config.yaml
model: "contrastive audio-text model"
dataset: "short read English sentences (LibriTTS-R)"
train_examples: 26041
time_shift_ms: 50
n_mels: 40
hop_length: 160
input: "log_mel"
spec_augment: true
win_length: 400
tokenizer: "char"
vocab_size: 32
loss: "sigmoid"
embed_dim: 256
encoder_arch: "wavenet"
encoder_norm: "batchnorm"
encoder_depths: [8]
encoder_kernel_size: 5
encoder_stem: "single"
encoder_widths: [256]
text_encoder_causal: false
text_encoder_width: 192
text_encoder_layers: 6
text_encoder_norm: "rmsnorm"
text_encoder_norm_position: "pre"
text_encoder_activation: "gelu"
text_encoder_mlp_ratio: 3
text_encoder_head_dim: 64
text_encoder_fused_qkv: false
text_encoder_bias: "all"
text_encoder_qk_norm: false
text_encoder_layer_scale_init: 0.1
text_encoder_parallel_block: false
text_encoder_inner_norm: false
text_encoder_positions: "learned"
init: "trunc_normal_002"
residual_init: "none"
optimizer: "muon"
muon_scale: "spectral"
learning_rate: 0.03
momentum: 0.85
nesterov: true
orthogonalizer: "polar_express"
adamw_lr_other_params: 0.0022
max_steps: 7800
batch_size: 256
epochs: 76.7
lr_schedule: "cosine"
final_lr_fraction: 0.05
warmup_steps: 150
weight_decay: 0.03
adamw_weight_decay_other_params: 0.05
Rows from block 3 of the audio encoder of a small contrastive audio-text model, named by matrix and row number. Rows with one number belong to one channel. Each number is 500 + 40 x the weight over its row's rms, rounded and kept within 0 to 999. All counts start at 0. Numbers have three digits each. After the name is the row's rms in percent of the matrix's.
After each channel's rows are labels from the 100 clips, of 14848, where the channel reaches its largest size: "strongest on" is what is common among them. Only what is clearly more common there than usual is listed. The data: short read English sentences (LibriTTS-R). In brackets: how many of the 100.
# filt: filter width-5 conv, dilation 8 (encoder.blocks.3.filt.weight, 256x256x5, each kernel summed), inputs 0-85
# gate: gate width-5 conv, dilation 8 (encoder.blocks.3.gate.weight, 256x256x5, each kernel summed), inputs 0-85
# out: residual pointwise conv (encoder.blocks.3.out.weight, 256x256x1, transposed), outputs 0-85

filt.144 090:492469356463495514504468434461532509523540440494460461490529575461531476508409507484472517504489535471577499474526471547492522501560524460465485510467462580518557502458531448536522479475499487432488522520422440470535464527461446531533465464447501440510524443
gate.144 091:468535504453500454458509511428491467545522480538476466560449550506617465568575516485518462402416499540427481505593538578462494551483480545551512524514492478508430442486510534435526531480514506411546550462516516540565515541545562513546515480465453540450538543
out.144 096:434537485480489496535445482501465463459463549567482510504560446534462468458522474513533516500523484566545546504458514502447483550497426531471528468444485532495453559561518508462509509538472497458451393507496487404459446508477482464395457515488489496535489596
strongest on: the word "i" (48)

filt.106 101:483462477510596424521432511533579507549521481463447537454523490496533534453450529545642499494566519503547527506525532525493543491495513497533548535487519484549459463444512404514443534516433474530489466528495530582536438495488539505488544539558484426484594469
gate.106 100:495602436555465494522500550487465470484495539520533453552425571541521514509488506535589627495502489498538463469559559548520480510527523530525478569491523580487485484511537490499551554552464446586555596496527474471519519548539582481490503480478474522539545460
out.106 100:556567509480466543515523448479569516544433594535486462497571500523424525445580548485420538483467399507490504515472468479538400547499511466473510527555549484509481546475543551528504531520517482500460504451510485577478470429486456544494495481454527449498486551
strongest on: the word "was" (40); the word "it" (33)

filt.137 105:538489517416558484482539534473480495530546521521455505452486471487460517501446475465510435414542552515458430441540507570439554513508449477556553549566485548479478513520509528470499543570560452518513559467431489462503582515476475491520421471503453427478513448
gate.137 093:519498507456438438418599521542510484532479477547531520513447479550518465509470409494464525497461490558474552495527492524543502453485548575452470540539509473586484471457495548484474547512557432503560509476467528543530432451545431485575524469516553515563484504
out.137 094:398494482529520463530462528492493495468510606478475534458490547459435519477512509534514518536549516488531526447518443477532464472544497518534508445514540551565514456522480508553521556488510530515438451546492521556543428509588523425427515554493508480513510503
strongest on: the word "i" (44)

filt.230 101:492523472568487497514462448457501517525493494493506431512473561493488474485546445451556489530523427538497536520528518515559470559508503517491423470476491501484499553505521488474530574492539498481484508510476465498523484418441533478523524501465494531499474516
gate.230 093:481477462516565502496487491515537471495507484485504481544507481546498521555547549513508488486459510549495535494489497441486566483449444510489516538467531447485465494523504545487533472479495487456549602467506475540477406455556476492558530478505408486520550517
out.230 093:525460513554453496474497418548503427465570548497417531483511457482486531583524501561449519583433435535596468458565497541527482546519565417554476482513513525587530487535522496479459507534498479466558476458474539521526475495468486501565502402441463475540466534
strongest on: the word "it" (31)

filt.178 101:508581571510563485521533543499506506499483505516577494478561475444586465438509475470474499500545486513474487460485429539459505463486549472471474490510476515543454519539525493521481548406484576638487528462476521545477494468511458473493504573515503580495555558
gate.178 100:546524496569517501450492491435514509471477520507579485500521441555535489585519558438505463546474558478543513502530530562531526549477505490545514519522524499496494575543504482444493465454506496497476536512459523497515396474515572579516480545451462499510536462
out.178 104:449485508482499493512548465516437528578489514510444477544487550465472540440488453529493528422491537537499482516559453411569521560442438612529499512526506434480495487522484495521499511560546474473557530507473452504498434531480519517417500439522486484493438508
strongest on: the word "i" (41)

filt.188 102:563529497545471466513528419539489561511480524534496460512539522478541493495475462494449500489552521454510449561520542564455439496567535504457529501484558491596547472548474498535475533503457545508508483500530569526676520462542556477481566515492489483518485560
gate.188 105:457454440493459442568503566500440522450478564472538446494505571516534458518498496585495499636503518522537469568452469568444463537505521528439409501452559494495535544479544542528524476424485429417558488494489448568490508486488511493536555498557502546601536589
out.188 089:500441580496470460524547495586561432484492513490510475558420505468431487515504480509498541517458449465480536492516469410545536500487477507493415497476510464472457503538568543497488493521528499528558508556522507482525483544520516465517419508574479543530502467
strongest on: the word "it" (33); the word "is" (29)

filt.95 105:514586440469556481483511510452547478397504503469434543498551441363531509466416510499498495482511499489511500461550479486489527491488523542552497478509446534500400490454449512474491495511581524596440530518544517463491483459470439569546479536460545499465437505
gate.95 101:461515505514581476467496473435498475528476522512537461487529534597556422530457518527417472489473504525464563489440468467499448499487550486516479521426469472518512496548515496504509564516415543410493499514459460513474446484518524470508507452530422443481444470
out.95 105:497487563516518485467474462487511519498463502522530499536526482476506503518538464526470504464484468554460529432523532570489539633429398458567463551493428520532468446463529419496563523560433533461522524472496450509486479553522495458515449471523460495491434551
strongest on: the word "it" (30); the word "is" (26)

filt.65 096:437428541494492503554470487474560454472503416553434439581504575471498508471515474482535525497535500523451433495436512451499536517502538479429497440524466529466505469520459473532481486479498480442542462500491459506489532522473539480482514473489521451481391473
gate.65 100:480517511494625455533536505549520519514493496462475545555528478501537409514485560502430504517443471509439472555579557545458476519477466505446414561415545487535502514474520529484488473466520477464480569542556421492482460535566507555533577460458521414489508443
out.65 110:562417526481464518418478478493521475505452461519516493518501431567509481509485537456449454535480531528496478464557551447493541455522497463568568499481476476551438522456482506502443492567503509528464482440515552553443543492517577484472498462534517452561531376
strongest on: the word "have" (31)

filt.29 097:494523394481537542544454488508498482476442530455507514477490568538596561522514574492570526547522476455551499508514519484474469553554555441476506429502497549478486522574506499505568475521448510450467449513525529505531486424527497556507397483490531585520525484
gate.29 098:448499480451524493507434468515523557514582443444472479511537567529506536520485481531478489482555512570444509457439479588456519483497570486523484472528553476518474528565493528534471562522466556473465473490496502541494507557580539533550557482448483404527461511
out.29 100:550485507520497497423574471464492562482548484477516501463517548492502522540543486503474493536501491478484438546539459529593556489493468490530429496466477571525558514429597516544526534530514616511436513579497478504550477539513450437524525529512503505511541539
strongest on: the word "i" (50)

filt.187 092:506573481496458416560437438472503478537473567465514571510513472505501503491482484350530458502534599523500461537521521587488451506456530465428500534570485488478515483499547450409442467469481481490435524513393502538480512495394452500536469513482524488498568477
gate.187 097:485434434509515399502507506472503492526497516528485429504443493476471461530455484468434445485472528554520567503522516494516473473505461503466452462464512508605516506554483493527524518478447449477476510500475499520516463464548515507520530466504480525532494539
out.187 098:477460522462550479525562474479484524404534542483428471498482497486411510494505526513484526533574487408548488539470482464493448536439403458570434549547489404490416498442478465516474518491523505509519544495501419552505469518523548473479522547456438459556497559
strongest on: the word "you" (37)