A small contrastive audio-text model, trained from scratch.
Model: encoder norm batchnorm, encoder depths [8].
Training: muon at rate 0.03, 7800 steps.
Data: trained on short read English sentences (LibriTTS-R), 26041 training examples.
Rows from block 3 of the text encoder, named by matrix and row number. Rows with one number belong to one attention dimension. Each number is 500 + 25 x the weight over the matrix's rms, rounded and kept within 0 to 999. All counts start at 0. Numbers have three digits each.
# q: attention query (text_encoder.blocks.3.attn.q.weight, 192x192), inputs 0-47
# k: attention key (text_encoder.blocks.3.attn.k.weight, 192x192), inputs 0-47
q.29:486496489489480479504497501502488511487537470465531521486498477534559499518508519480472493475484529482541508486499437514523489520513520493511439
k.29:485457504495461513507506561536489497454483506480495484526478531479521497492512518544450492501551506486532471493508486500499510493479472535479497
q.30:522495518497491516540513512496452495539484474527517489500511513541495507483483491432508492504493525478503486529481490489507495488478515483507452
k.30:518502509525484485462489543512521476499484482483469508518493471444495490485497507530508482506517523521524519465487518487520494478516535504464512
q.31:507499498469484458458502527474487469478503468475493543509474508454456496518526481522509511530545498488505505481463553487460533495508445524492522
k.31:515530474491533527521507447503485483501519529506482531524479499529513489466500465508528526505469465482479502485522510449472548467479539506487516
q.32:547506466450487455453488498480508509540496491564495498463514509495447499504490500470494554486512510464507476474521461468544494518489481487499458
k.32:480492420477483508499521520520485499457463471513507506540501515467480479493506510518518466471464506505486555471564506518482508461511508495497520
q.33:484505505483441479532451504502450499507491490474483516487514509474507527500509503447525460501530499480521475500492531436500534539511509513500469
k.33:490510520499495490531466478515516497499498529526502501534484463515502539488477538476497511501459504507498518487512517519523474481472526447490541
q.34:505497537475470463509489491524484521512522512477504471478507534533490485517454468501540483542489517429508508477492525487438534537492512470517545
k.34:523483529526447513496443529520505467510494511519460502485533495494524450480521521475501488536475490487543489488487520451485507515510532499488537
q.35:548513475522521552541521440480533494504495485536528514523491532483490474502423479500469508494467467543479515485506536489532528498512532455479520
k.35:510509514524523522471531519471509504528503488482487505491472484498479430489460495495474503479507516476511542508483502481487489463476504508522473
q.36:485544493498488507514473506506471504532497449480486443522519491491499484494537479500447485448480495507529493453533520442556504507523569553507489
k.36:523475485496539529478453454491471516494481462543472509537535465493510520464490469525519514516526540522513530504504468492497486532514519502511566
q.37:495463462520493512511526498510510525471493490490527498498497459514508464501501478498488491496530550496507468477523484512515473489496502542509464
k.37:496476531495522515477536507519503487510487463511470510506481527473494494512517487483522500483475513511454485511447460536478525526494440502477492
q.38:458482471478487517569502532519506476466478518551488511518547520480513503527499530468426509485506522474540482490534520437477507511554488456497470
k.38:513514510515486553501462504480471493508486546505496519531467459464526493493492472495490511519460529506467546510505485564494504472475507456515537
q.39:486477479492474487486498522487507495521532519500493535496509507521510507509476524461499526494480481508513512504520477459513514536458470473477515
k.39:512513507486515516523485506466515512476486497508512483486503508496493486530503443522472491498493493518529516494534510490499521495531509528498504
q.40:489454477471465507507483507510474508499523480492508537478543471511526540469554534464519482517492499495510506498515518502499532492500482533564477
k.40:559504541483487491511494478511479505504499488518431491509499436517509476468482463468518512497473476498478471505467478540487495505473503492504555
q.41:471508519470526520468520504509514486486478513520495459483495483485513525484454488486483525494474486483542508503504491519513458529491521496509490
k.41:488516483509487498521485532460491506486483492524492474558486548462530505514535539544492480531523486491512528481507535488516494488528452483515540
q.42:522541496487484532500520499461485517494475504466498501494474497466513551477494503471462501508491492541550527480463486536516462495520502489480506
k.42:491508453502530518466536499525484519478482481484539484515518484470488543534474546505437473508504500532537484491488521498462482484487546484522491
q.43:528508536480477525552473473485448512526464561507495494488478537493463503529489527552515518508491563448530491482534545509485480530464533455514530
k.43:525471501547460498494468554481506498503473519488526517509495447469513499492527496525501464529472493528498530561483505467494463539509512475447522
q.44:470511527519443486485508525503506472478476503482470484496479481508523502479527500458456514463522479505517494578473514421484496523489551544494494
k.44:503508506501537527485475512497507486485485530546509497506481509483479570507553522545510523539490477517492522490526489527520489483513477509478516
q.45:521496520515459491480459529540500499500505496505469518462562515518501539502536506524480521501502489520502512514513531491461522505537487474543476
k.45:531492486478539431534484491471496546498512499496521544508484488481465511539501491489524529532487507497488486500509479525518459511520499484498535
q.46:485459511485477466486525500525470498455498532501491502492516491473523528504500474494495468487528483504525529500510529478497516503503520537493484
k.46:504465537532486522499509482479473525493484507545527520536536510532523473500524525484468478471511452519548481502528481461477548496487563476534510
q.47:491504485510499489535562501476480501478506450492476515554489481496510482491522525507485499485501511518507512516499519480478520490523521539510512
k.47:510487499521512513460503467483476521500464497511509487515459479519526520490478517507486486496495512499513496513505500510513483511522531507500527
q.48:493533485520545466501497507523496470467518498503499460500510516501527487485506458516490517501501459526506518531510532508473499536502460520516535
k.48:485493518509495522532527494550521540526534550531487507496477506490501511466515518487524488538543479504509473469502483498484525518518511506489542
q.49:501473472510476476467515543532531499481496492507459490486509527460508521526529498541465507450531477492510491538484506530473531467525448528489520
k.49:520531517509545513491511450500481516494501538503503530476532514555522480517508479509519539487507459549505499506510440482465519493492485483532434
q.50:524496513495490528493533484495509504504458510515509464524503464495485493508487445534542487517539482474491496489474486513495502475511489511497487
k.50:483529520510507511507510482516479472484517481517480495508523518517504499483480511476479467480513494473518508525533533461496495491492487509523466
q.51:457524484463530485507505501489485509467517472479492571489484494488484504508500525501541452510495500502497511491490542485464484480494487519520457
k.51:516501499506513488536479494474511493511513518491477472523489484497488504506493515479491494513488482512473511465505496536522475464460518514495523
q.52:505512460487474461523478514509451517493529489500480494532516480503531498497557517509493476463488515546533498476493484471482519501511499544555510
k.52:493464487490490485509560490522472523519490525481496492495517473506539505485492533493489490518460504474502458504510467569496519555558573471529509
q.53:477530495487510465501487497469510506487498496498529497509457498515489500502488512490494513474530487484489510487499501488492501509500489517538540
k.53:470501512453460532497477525551475507509499506485480480494516520480481538473522498518491519513493488482493492493488520548527535536496491505522520
q.54:500530463503514447525455474550494490510492449532504547490541527507502505508500495516498507493493510453475552523513487502486505495436469497514479
k.54:508489480507512484514500509476503514517528488450491481534491517500482503498472529511489450488517495535499498511525549491515514494525507508454533
q.55:503536499509504537488503530531496526477489500498513474493502470477520520478510484509510457496477508511493463456526505509529448495553511497508516
k.55:483511494496479466494492530515540500512511515478498496524520459460480485503516470517517566515533531481481554471433450521501457562497455481519541