{"encoder_arch": "wavenet", "model": "contrastive audio-text model", "dataset": "short read English sentences (LibriTTS-R)", "train_examples": 26041, "time_shift_ms": 50, "n_mels": 40, "hop_length": 160, "input": "log_mel", "spec_augment": true, "win_length": 400, "tokenizer": "char", "vocab_size": 32, "loss": "sigmoid", "embed_dim": 256, "encoder_norm": "batchnorm", "encoder_depths": [8], "encoder_kernel_size": 5, "encoder_stem": "single", "encoder_widths": [256], "text_encoder_causal": false, "text_encoder_width": 192, "text_encoder_layers": 6, "text_encoder_norm": "rmsnorm", "text_encoder_norm_position": "pre", "text_encoder_activation": "gelu", "text_encoder_mlp_ratio": 3, "text_encoder_head_dim": 64, "text_encoder_fused_qkv": false, "text_encoder_bias": "all", "text_encoder_qk_norm": false, "text_encoder_layer_scale_init": 0.1, "text_encoder_parallel_block": false, "text_encoder_inner_norm": false, "text_encoder_positions": "learned", "init": "trunc_normal_002", "residual_init": "none", "optimizer": "muon", "muon_scale": "spectral", "lr": 0.03, "momentum": 0.85, "nesterov": true, "orthogonalizer": "polar_express", "adamw_lr_other_params": 0.0022, "steps": 7800, "batch_size": 256, "epochs": 76.7, "lr_schedule": "cosine", "final_lr_fraction": 0.05, "warmup_steps": 150, "weight_decay": 0.03, "adamw_weight_decay_other_params": 0.05}
Rows from block 2 of the text encoder, named by matrix and row number. Rows with one number belong to one attention dimension. Each number is 200 + 20 x the weight over the matrix's rms, rounded and kept within 0 to 999. All counts start at 0.
# q: attention query (text_encoder.blocks.2.attn.q.weight, 192x192), inputs 96-191
# k: attention key (text_encoder.blocks.2.attn.k.weight, 192x192), inputs 96-191
q.134,204,182,205,183,201,219,202,205,225,178,205,224,235,225,205,224,226,208,182,186,204,209,196,210,189,186,222,191,188,201,204,186,184,212,160,209,171,220,192,204,234,207,198,213,234,194,200,191,209,190,187,206,198,200,188,197,202,213,194,197,221,216,186,194,184,214,192,165,224,230,215,218,245,238,215,204,198,214,220,207,220,203,244,197,187,166,180,204,214,216,216,194,195,191,213,220
q.135,202,177,228,206,199,214,184,170,186,220,149,205,202,204,228,232,215,220,192,220,225,193,217,224,224,206,174,183,215,234,212,189,210,173,220,197,206,224,199,228,224,223,200,219,161,209,244,220,197,185,173,162,177,194,185,190,229,228,174,205,186,228,216,184,193,156,203,190,225,221,209,239,190,204,192,166,219,195,199,195,214,217,206,207,221,201,232,175,185,208,193,207,170,200,172,175
q.136,183,204,234,186,179,209,168,223,153,206,214,172,178,228,169,231,179,196,203,220,234,202,227,228,193,188,206,209,163,175,218,211,236,199,161,187,188,175,229,199,220,126,188,225,176,186,206,197,214,202,207,181,178,226,188,178,246,192,221,213,195,190,194,192,209,185,213,214,174,195,170,195,181,215,199,216,212,202,200,200,211,176,216,181,207,204,194,202,178,187,200,211,227,216,206,212
q.137,206,165,192,220,202,179,209,215,208,181,197,207,205,189,189,249,179,201,208,224,212,225,179,232,197,186,250,212,165,196,217,195,185,229,214,188,183,199,230,243,212,166,184,246,234,185,188,179,169,190,167,217,197,191,239,158,179,217,186,201,224,205,179,218,199,206,204,210,199,172,162,207,220,195,182,198,135,213,232,228,212,227,219,209,180,211,198,225,206,212,187,213,193,177,235,204
q.138,194,193,182,181,212,210,216,211,219,205,197,212,218,188,168,238,213,191,168,161,184,182,188,202,192,219,256,199,190,181,206,205,195,211,200,183,192,188,195,210,210,231,212,207,185,206,177,204,169,207,147,225,174,226,225,177,218,183,196,206,218,208,198,184,209,238,177,216,165,152,209,167,200,197,199,194,184,209,209,209,211,189,198,200,186,213,197,190,174,202,217,193,217,198,185,189
q.139,211,190,221,202,188,180,237,208,201,196,175,227,199,194,234,198,212,208,241,188,180,234,178,164,223,204,192,171,214,243,168,194,202,176,207,178,212,201,191,190,167,188,204,205,184,191,207,197,207,192,178,211,208,177,199,205,178,198,170,195,209,219,187,221,200,199,202,177,177,242,214,236,206,193,191,196,175,206,220,197,207,223,217,214,179,209,177,177,199,174,182,208,151,205,223,197
q.140,178,194,194,225,224,169,190,234,191,193,224,202,205,171,176,183,174,204,228,202,199,197,196,205,203,221,208,212,169,175,173,190,193,241,223,192,189,196,223,206,226,205,190,204,228,186,175,226,198,199,181,243,222,177,256,182,193,224,219,207,192,184,191,191,216,174,170,227,180,164,206,217,195,193,215,243,167,185,229,184,203,203,204,171,167,217,168,175,235,179,207,223,237,199,219,204
q.141,181,195,179,213,161,179,173,218,186,188,174,177,161,198,206,197,200,192,220,182,219,204,195,206,209,203,180,212,219,199,189,205,214,189,223,173,208,221,206,186,213,220,215,163,202,181,188,214,214,210,191,211,164,257,180,188,175,184,196,197,193,181,179,207,200,210,175,175,229,243,202,193,185,198,192,157,225,205,200,197,196,170,198,212,189,200,214,211,214,175,209,205,158,194,170,177
q.142,213,212,190,227,189,205,228,256,199,204,200,203,202,218,185,218,186,223,205,175,170,159,220,183,186,187,188,200,183,214,226,199,155,156,152,156,191,179,202,221,180,190,168,194,160,181,205,176,215,187,142,212,197,175,219,229,195,163,212,189,156,210,185,246,205,217,192,187,155,174,183,193,214,195,175,210,222,197,189,208,189,207,218,185,182,214,200,178,158,188,150,226,228,186,176,197
q.143,205,211,167,177,231,180,218,220,224,183,230,193,218,188,181,162,184,157,156,177,177,189,163,205,204,193,253,208,197,195,180,188,188,212,156,201,204,196,197,246,212,196,224,225,209,182,209,221,182,222,168,202,215,194,235,196,205,177,211,220,181,165,197,187,229,204,213,228,159,184,182,173,226,196,175,210,166,184,172,207,194,219,191,214,196,235,173,181,202,186,218,174,191,145,217,220
q.144,202,225,230,212,186,176,212,190,205,214,206,193,214,196,215,201,232,202,199,211,209,227,208,189,205,191,186,175,198,197,200,185,212,191,201,216,217,217,176,173,192,210,237,212,203,219,195,182,210,195,217,217,213,190,169,200,198,207,216,230,210,197,230,205,199,195,161,205,200,217,192,229,224,200,214,224,215,202,229,204,229,232,193,203,160,196,190,205,208,174,218,203,176,225,203,187
q.145,210,176,207,214,199,173,206,216,212,174,185,190,175,203,232,181,228,216,182,175,177,223,195,204,232,212,198,196,178,202,182,227,208,195,209,195,214,234,185,151,158,212,197,182,210,208,208,201,177,222,176,231,223,229,194,249,194,196,205,168,224,198,207,204,195,186,219,230,167,225,223,179,212,183,185,199,186,210,186,182,195,195,175,195,229,214,223,187,216,187,202,168,172,211,213,181
q.146,227,208,217,196,192,213,216,213,174,194,183,206,202,202,196,203,211,204,217,205,200,215,187,180,197,192,213,189,200,197,186,192,208,207,191,168,216,210,188,160,180,201,223,170,211,211,196,196,203,180,208,206,193,212,205,246,205,219,201,206,219,199,200,189,178,221,196,192,206,201,223,209,230,199,172,170,209,197,185,210,192,216,197,206,207,194,186,197,232,187,212,176,181,201,228,181
q.147,169,211,156,189,216,208,205,193,205,188,181,245,205,227,157,214,220,161,202,204,207,178,216,219,207,214,241,205,181,194,171,205,182,201,219,238,228,195,210,198,156,178,172,177,210,196,220,171,195,160,203,223,206,216,174,220,190,249,197,161,201,214,163,177,208,145,192,183,243,205,167,195,228,217,213,178,179,195,255,201,199,197,219,188,194,189,208,231,181,217,207,192,166,193,201,230
q.148,188,248,188,233,196,178,216,193,199,193,168,203,201,213,222,180,208,217,205,189,187,179,190,216,201,184,212,190,219,211,177,206,192,191,224,224,245,221,205,173,196,195,207,195,191,207,193,173,221,195,171,199,189,206,185,203,200,216,212,176,192,214,197,214,198,199,187,199,212,229,162,215,205,182,192,170,182,182,230,184,247,226,185,181,175,177,233,224,232,205,190,215,203,202,216,194
k.134,180,196,202,179,206,187,181,209,209,179,219,197,186,200,173,195,206,189,200,192,188,213,224,211,191,200,202,182,206,183,179,181,206,216,191,174,187,208,223,199,219,182,186,228,209,191,185,202,228,185,180,168,194,194,185,207,190,186,183,211,201,200,246,207,191,167,194,187,232,223,180,184,192,201,168,155,198,159,181,217,190,230,218,210,172,214,209,199,203,214,165,228,222,167,202,184
k.135,256,149,164,208,196,182,182,188,199,193,172,196,205,205,174,147,210,199,183,202,195,256,209,170,175,221,210,175,178,194,190,221,192,174,211,214,164,230,203,209,211,192,206,219,208,212,199,239,209,222,215,200,230,222,203,234,198,158,228,188,216,226,202,184,221,186,192,171,203,193,208,224,192,177,207,189,165,251,210,229,216,156,200,191,219,225,190,201,195,195,149,195,205,149,193,211
k.136,201,229,209,216,187,197,204,170,219,209,205,196,182,196,206,214,203,225,195,200,207,181,183,189,187,224,179,195,160,218,191,220,196,190,208,191,186,205,213,191,164,206,202,201,209,193,185,247,226,203,231,183,195,201,185,217,174,182,180,234,197,228,169,221,204,216,202,233,203,190,228,199,213,180,171,214,209,196,235,212,213,188,227,195,219,189,182,181,192,172,188,217,169,193,222,205
k.137,200,181,195,230,203,214,151,220,194,220,218,183,150,172,175,209,190,183,208,199,178,213,219,220,219,213,202,219,195,174,211,201,167,196,187,199,211,197,221,184,207,162,198,234,201,180,202,188,195,185,229,215,190,238,209,223,240,171,168,173,218,204,155,206,191,201,244,189,214,182,210,193,229,210,168,198,182,152,208,202,186,217,204,193,174,174,195,196,201,224,199,216,225,195,268,220
k.138,153,200,231,189,184,179,197,218,245,197,245,224,164,209,248,206,181,204,187,170,180,199,214,250,215,209,174,219,187,207,225,182,201,203,195,178,210,158,168,178,200,179,204,196,219,182,168,190,220,195,221,227,191,199,172,208,209,198,211,210,192,215,203,197,210,192,221,237,184,177,198,211,233,212,196,221,235,160,178,174,181,202,221,218,224,203,186,196,203,187,243,196,227,190,207,186
k.139,190,184,160,175,186,182,223,204,210,196,196,244,229,203,155,195,206,175,177,225,198,225,202,203,189,184,210,209,247,195,224,168,205,192,204,206,218,202,207,204,209,225,214,236,199,211,196,201,168,180,204,143,215,222,197,204,166,174,220,172,197,178,203,201,185,161,190,192,236,172,185,176,195,200,211,192,202,191,189,176,177,159,195,223,176,183,205,189,191,208,213,221,235,188,201,199
k.140,196,222,185,206,203,215,193,192,215,189,231,177,184,169,165,203,171,232,180,216,234,232,193,210,178,183,167,191,223,183,203,188,176,213,205,196,241,192,205,201,184,203,163,193,182,206,216,215,200,189,194,193,174,227,195,187,212,190,204,177,188,186,160,176,159,199,229,154,196,201,190,178,199,199,191,194,203,139,170,209,214,220,183,245,203,193,178,198,204,206,229,239,202,214,246,196
k.141,203,216,174,164,180,191,178,199,232,210,189,197,211,189,203,167,210,210,180,219,191,207,169,178,192,236,230,243,184,209,157,190,223,194,211,197,217,189,228,211,191,207,213,165,205,211,165,173,203,173,169,197,240,182,176,216,203,196,217,192,201,196,196,220,203,180,159,232,211,229,239,226,177,183,201,195,194,228,216,173,198,214,206,196,203,200,175,174,190,174,186,190,196,227,171,208
k.142,236,211,194,207,211,190,165,194,205,178,185,158,187,177,222,198,191,230,162,162,213,180,255,219,138,194,215,193,195,221,200,206,205,181,207,226,188,153,211,190,215,212,207,213,184,191,227,205,210,218,212,214,233,188,165,202,179,186,189,197,219,164,210,198,203,204,194,206,199,198,209,217,223,199,213,258,172,159,204,220,252,234,186,205,216,213,223,219,211,215,206,222,183,202,167,185
k.143,181,173,232,204,175,194,195,241,181,207,213,215,168,181,256,220,207,199,199,203,153,174,212,197,193,146,203,233,201,222,214,157,209,200,177,218,202,170,200,186,183,179,174,220,191,203,230,144,187,186,164,189,149,230,216,194,222,174,197,205,163,177,131,200,182,196,209,197,201,178,192,186,218,223,213,234,228,187,167,182,196,207,187,208,199,174,226,198,185,220,195,185,193,184,190,187
k.144,206,192,203,183,234,201,216,213,212,221,206,229,256,203,178,191,223,182,218,195,199,221,193,186,181,213,193,226,226,228,187,209,208,212,182,190,213,207,195,175,213,216,231,194,207,214,189,210,192,188,171,196,200,178,198,207,192,209,244,208,179,209,242,200,222,184,194,210,203,193,169,192,199,183,177,183,224,268,186,181,169,211,220,183,215,195,196,189,182,211,158,247,227,193,202,216
k.145,157,208,154,230,201,225,203,234,200,213,198,259,203,201,223,215,186,188,201,213,191,190,181,223,206,207,252,208,219,220,202,209,170,202,221,207,197,219,232,172,194,186,216,212,180,207,188,203,185,166,232,186,231,192,211,173,152,212,220,182,218,210,192,169,219,203,201,197,225,213,192,164,171,204,210,218,198,224,176,160,183,257,196,227,203,181,194,171,202,187,187,196,209,175,137,209
k.146,178,223,202,196,207,195,241,199,189,206,228,255,202,236,185,195,183,203,176,210,186,198,221,180,216,194,212,239,229,185,197,200,202,202,191,203,213,196,210,228,206,201,183,211,190,214,185,178,181,201,212,170,193,202,205,166,204,220,189,251,178,182,225,201,208,176,199,220,206,202,198,168,214,220,220,225,194,207,196,158,214,185,190,221,193,210,200,199,189,188,211,173,207,209,212,247
k.147,174,187,203,195,203,211,191,198,185,200,201,214,216,174,144,204,218,181,190,230,213,192,246,210,255,183,218,193,204,180,208,174,189,210,173,136,186,233,177,237,209,229,183,208,173,195,160,207,199,217,191,209,215,199,188,188,217,175,159,203,166,176,163,213,203,149,205,157,234,192,220,207,227,230,205,195,173,232,234,225,187,200,159,212,188,169,148,179,201,234,207,206,194,226,236,217
k.148,193,202,199,188,215,206,213,180,200,235,218,217,230,186,170,176,251,176,196,209,175,212,212,219,198,208,232,220,226,215,190,214,218,213,191,202,215,246,209,211,207,164,216,202,224,209,177,207,204,184,192,214,225,211,208,197,194,205,214,187,198,208,181,192,207,183,175,204,238,212,237,205,186,204,223,210,191,254,214,197,164,239,159,188,211,192,171,187,207,217,194,228,205,177,210,198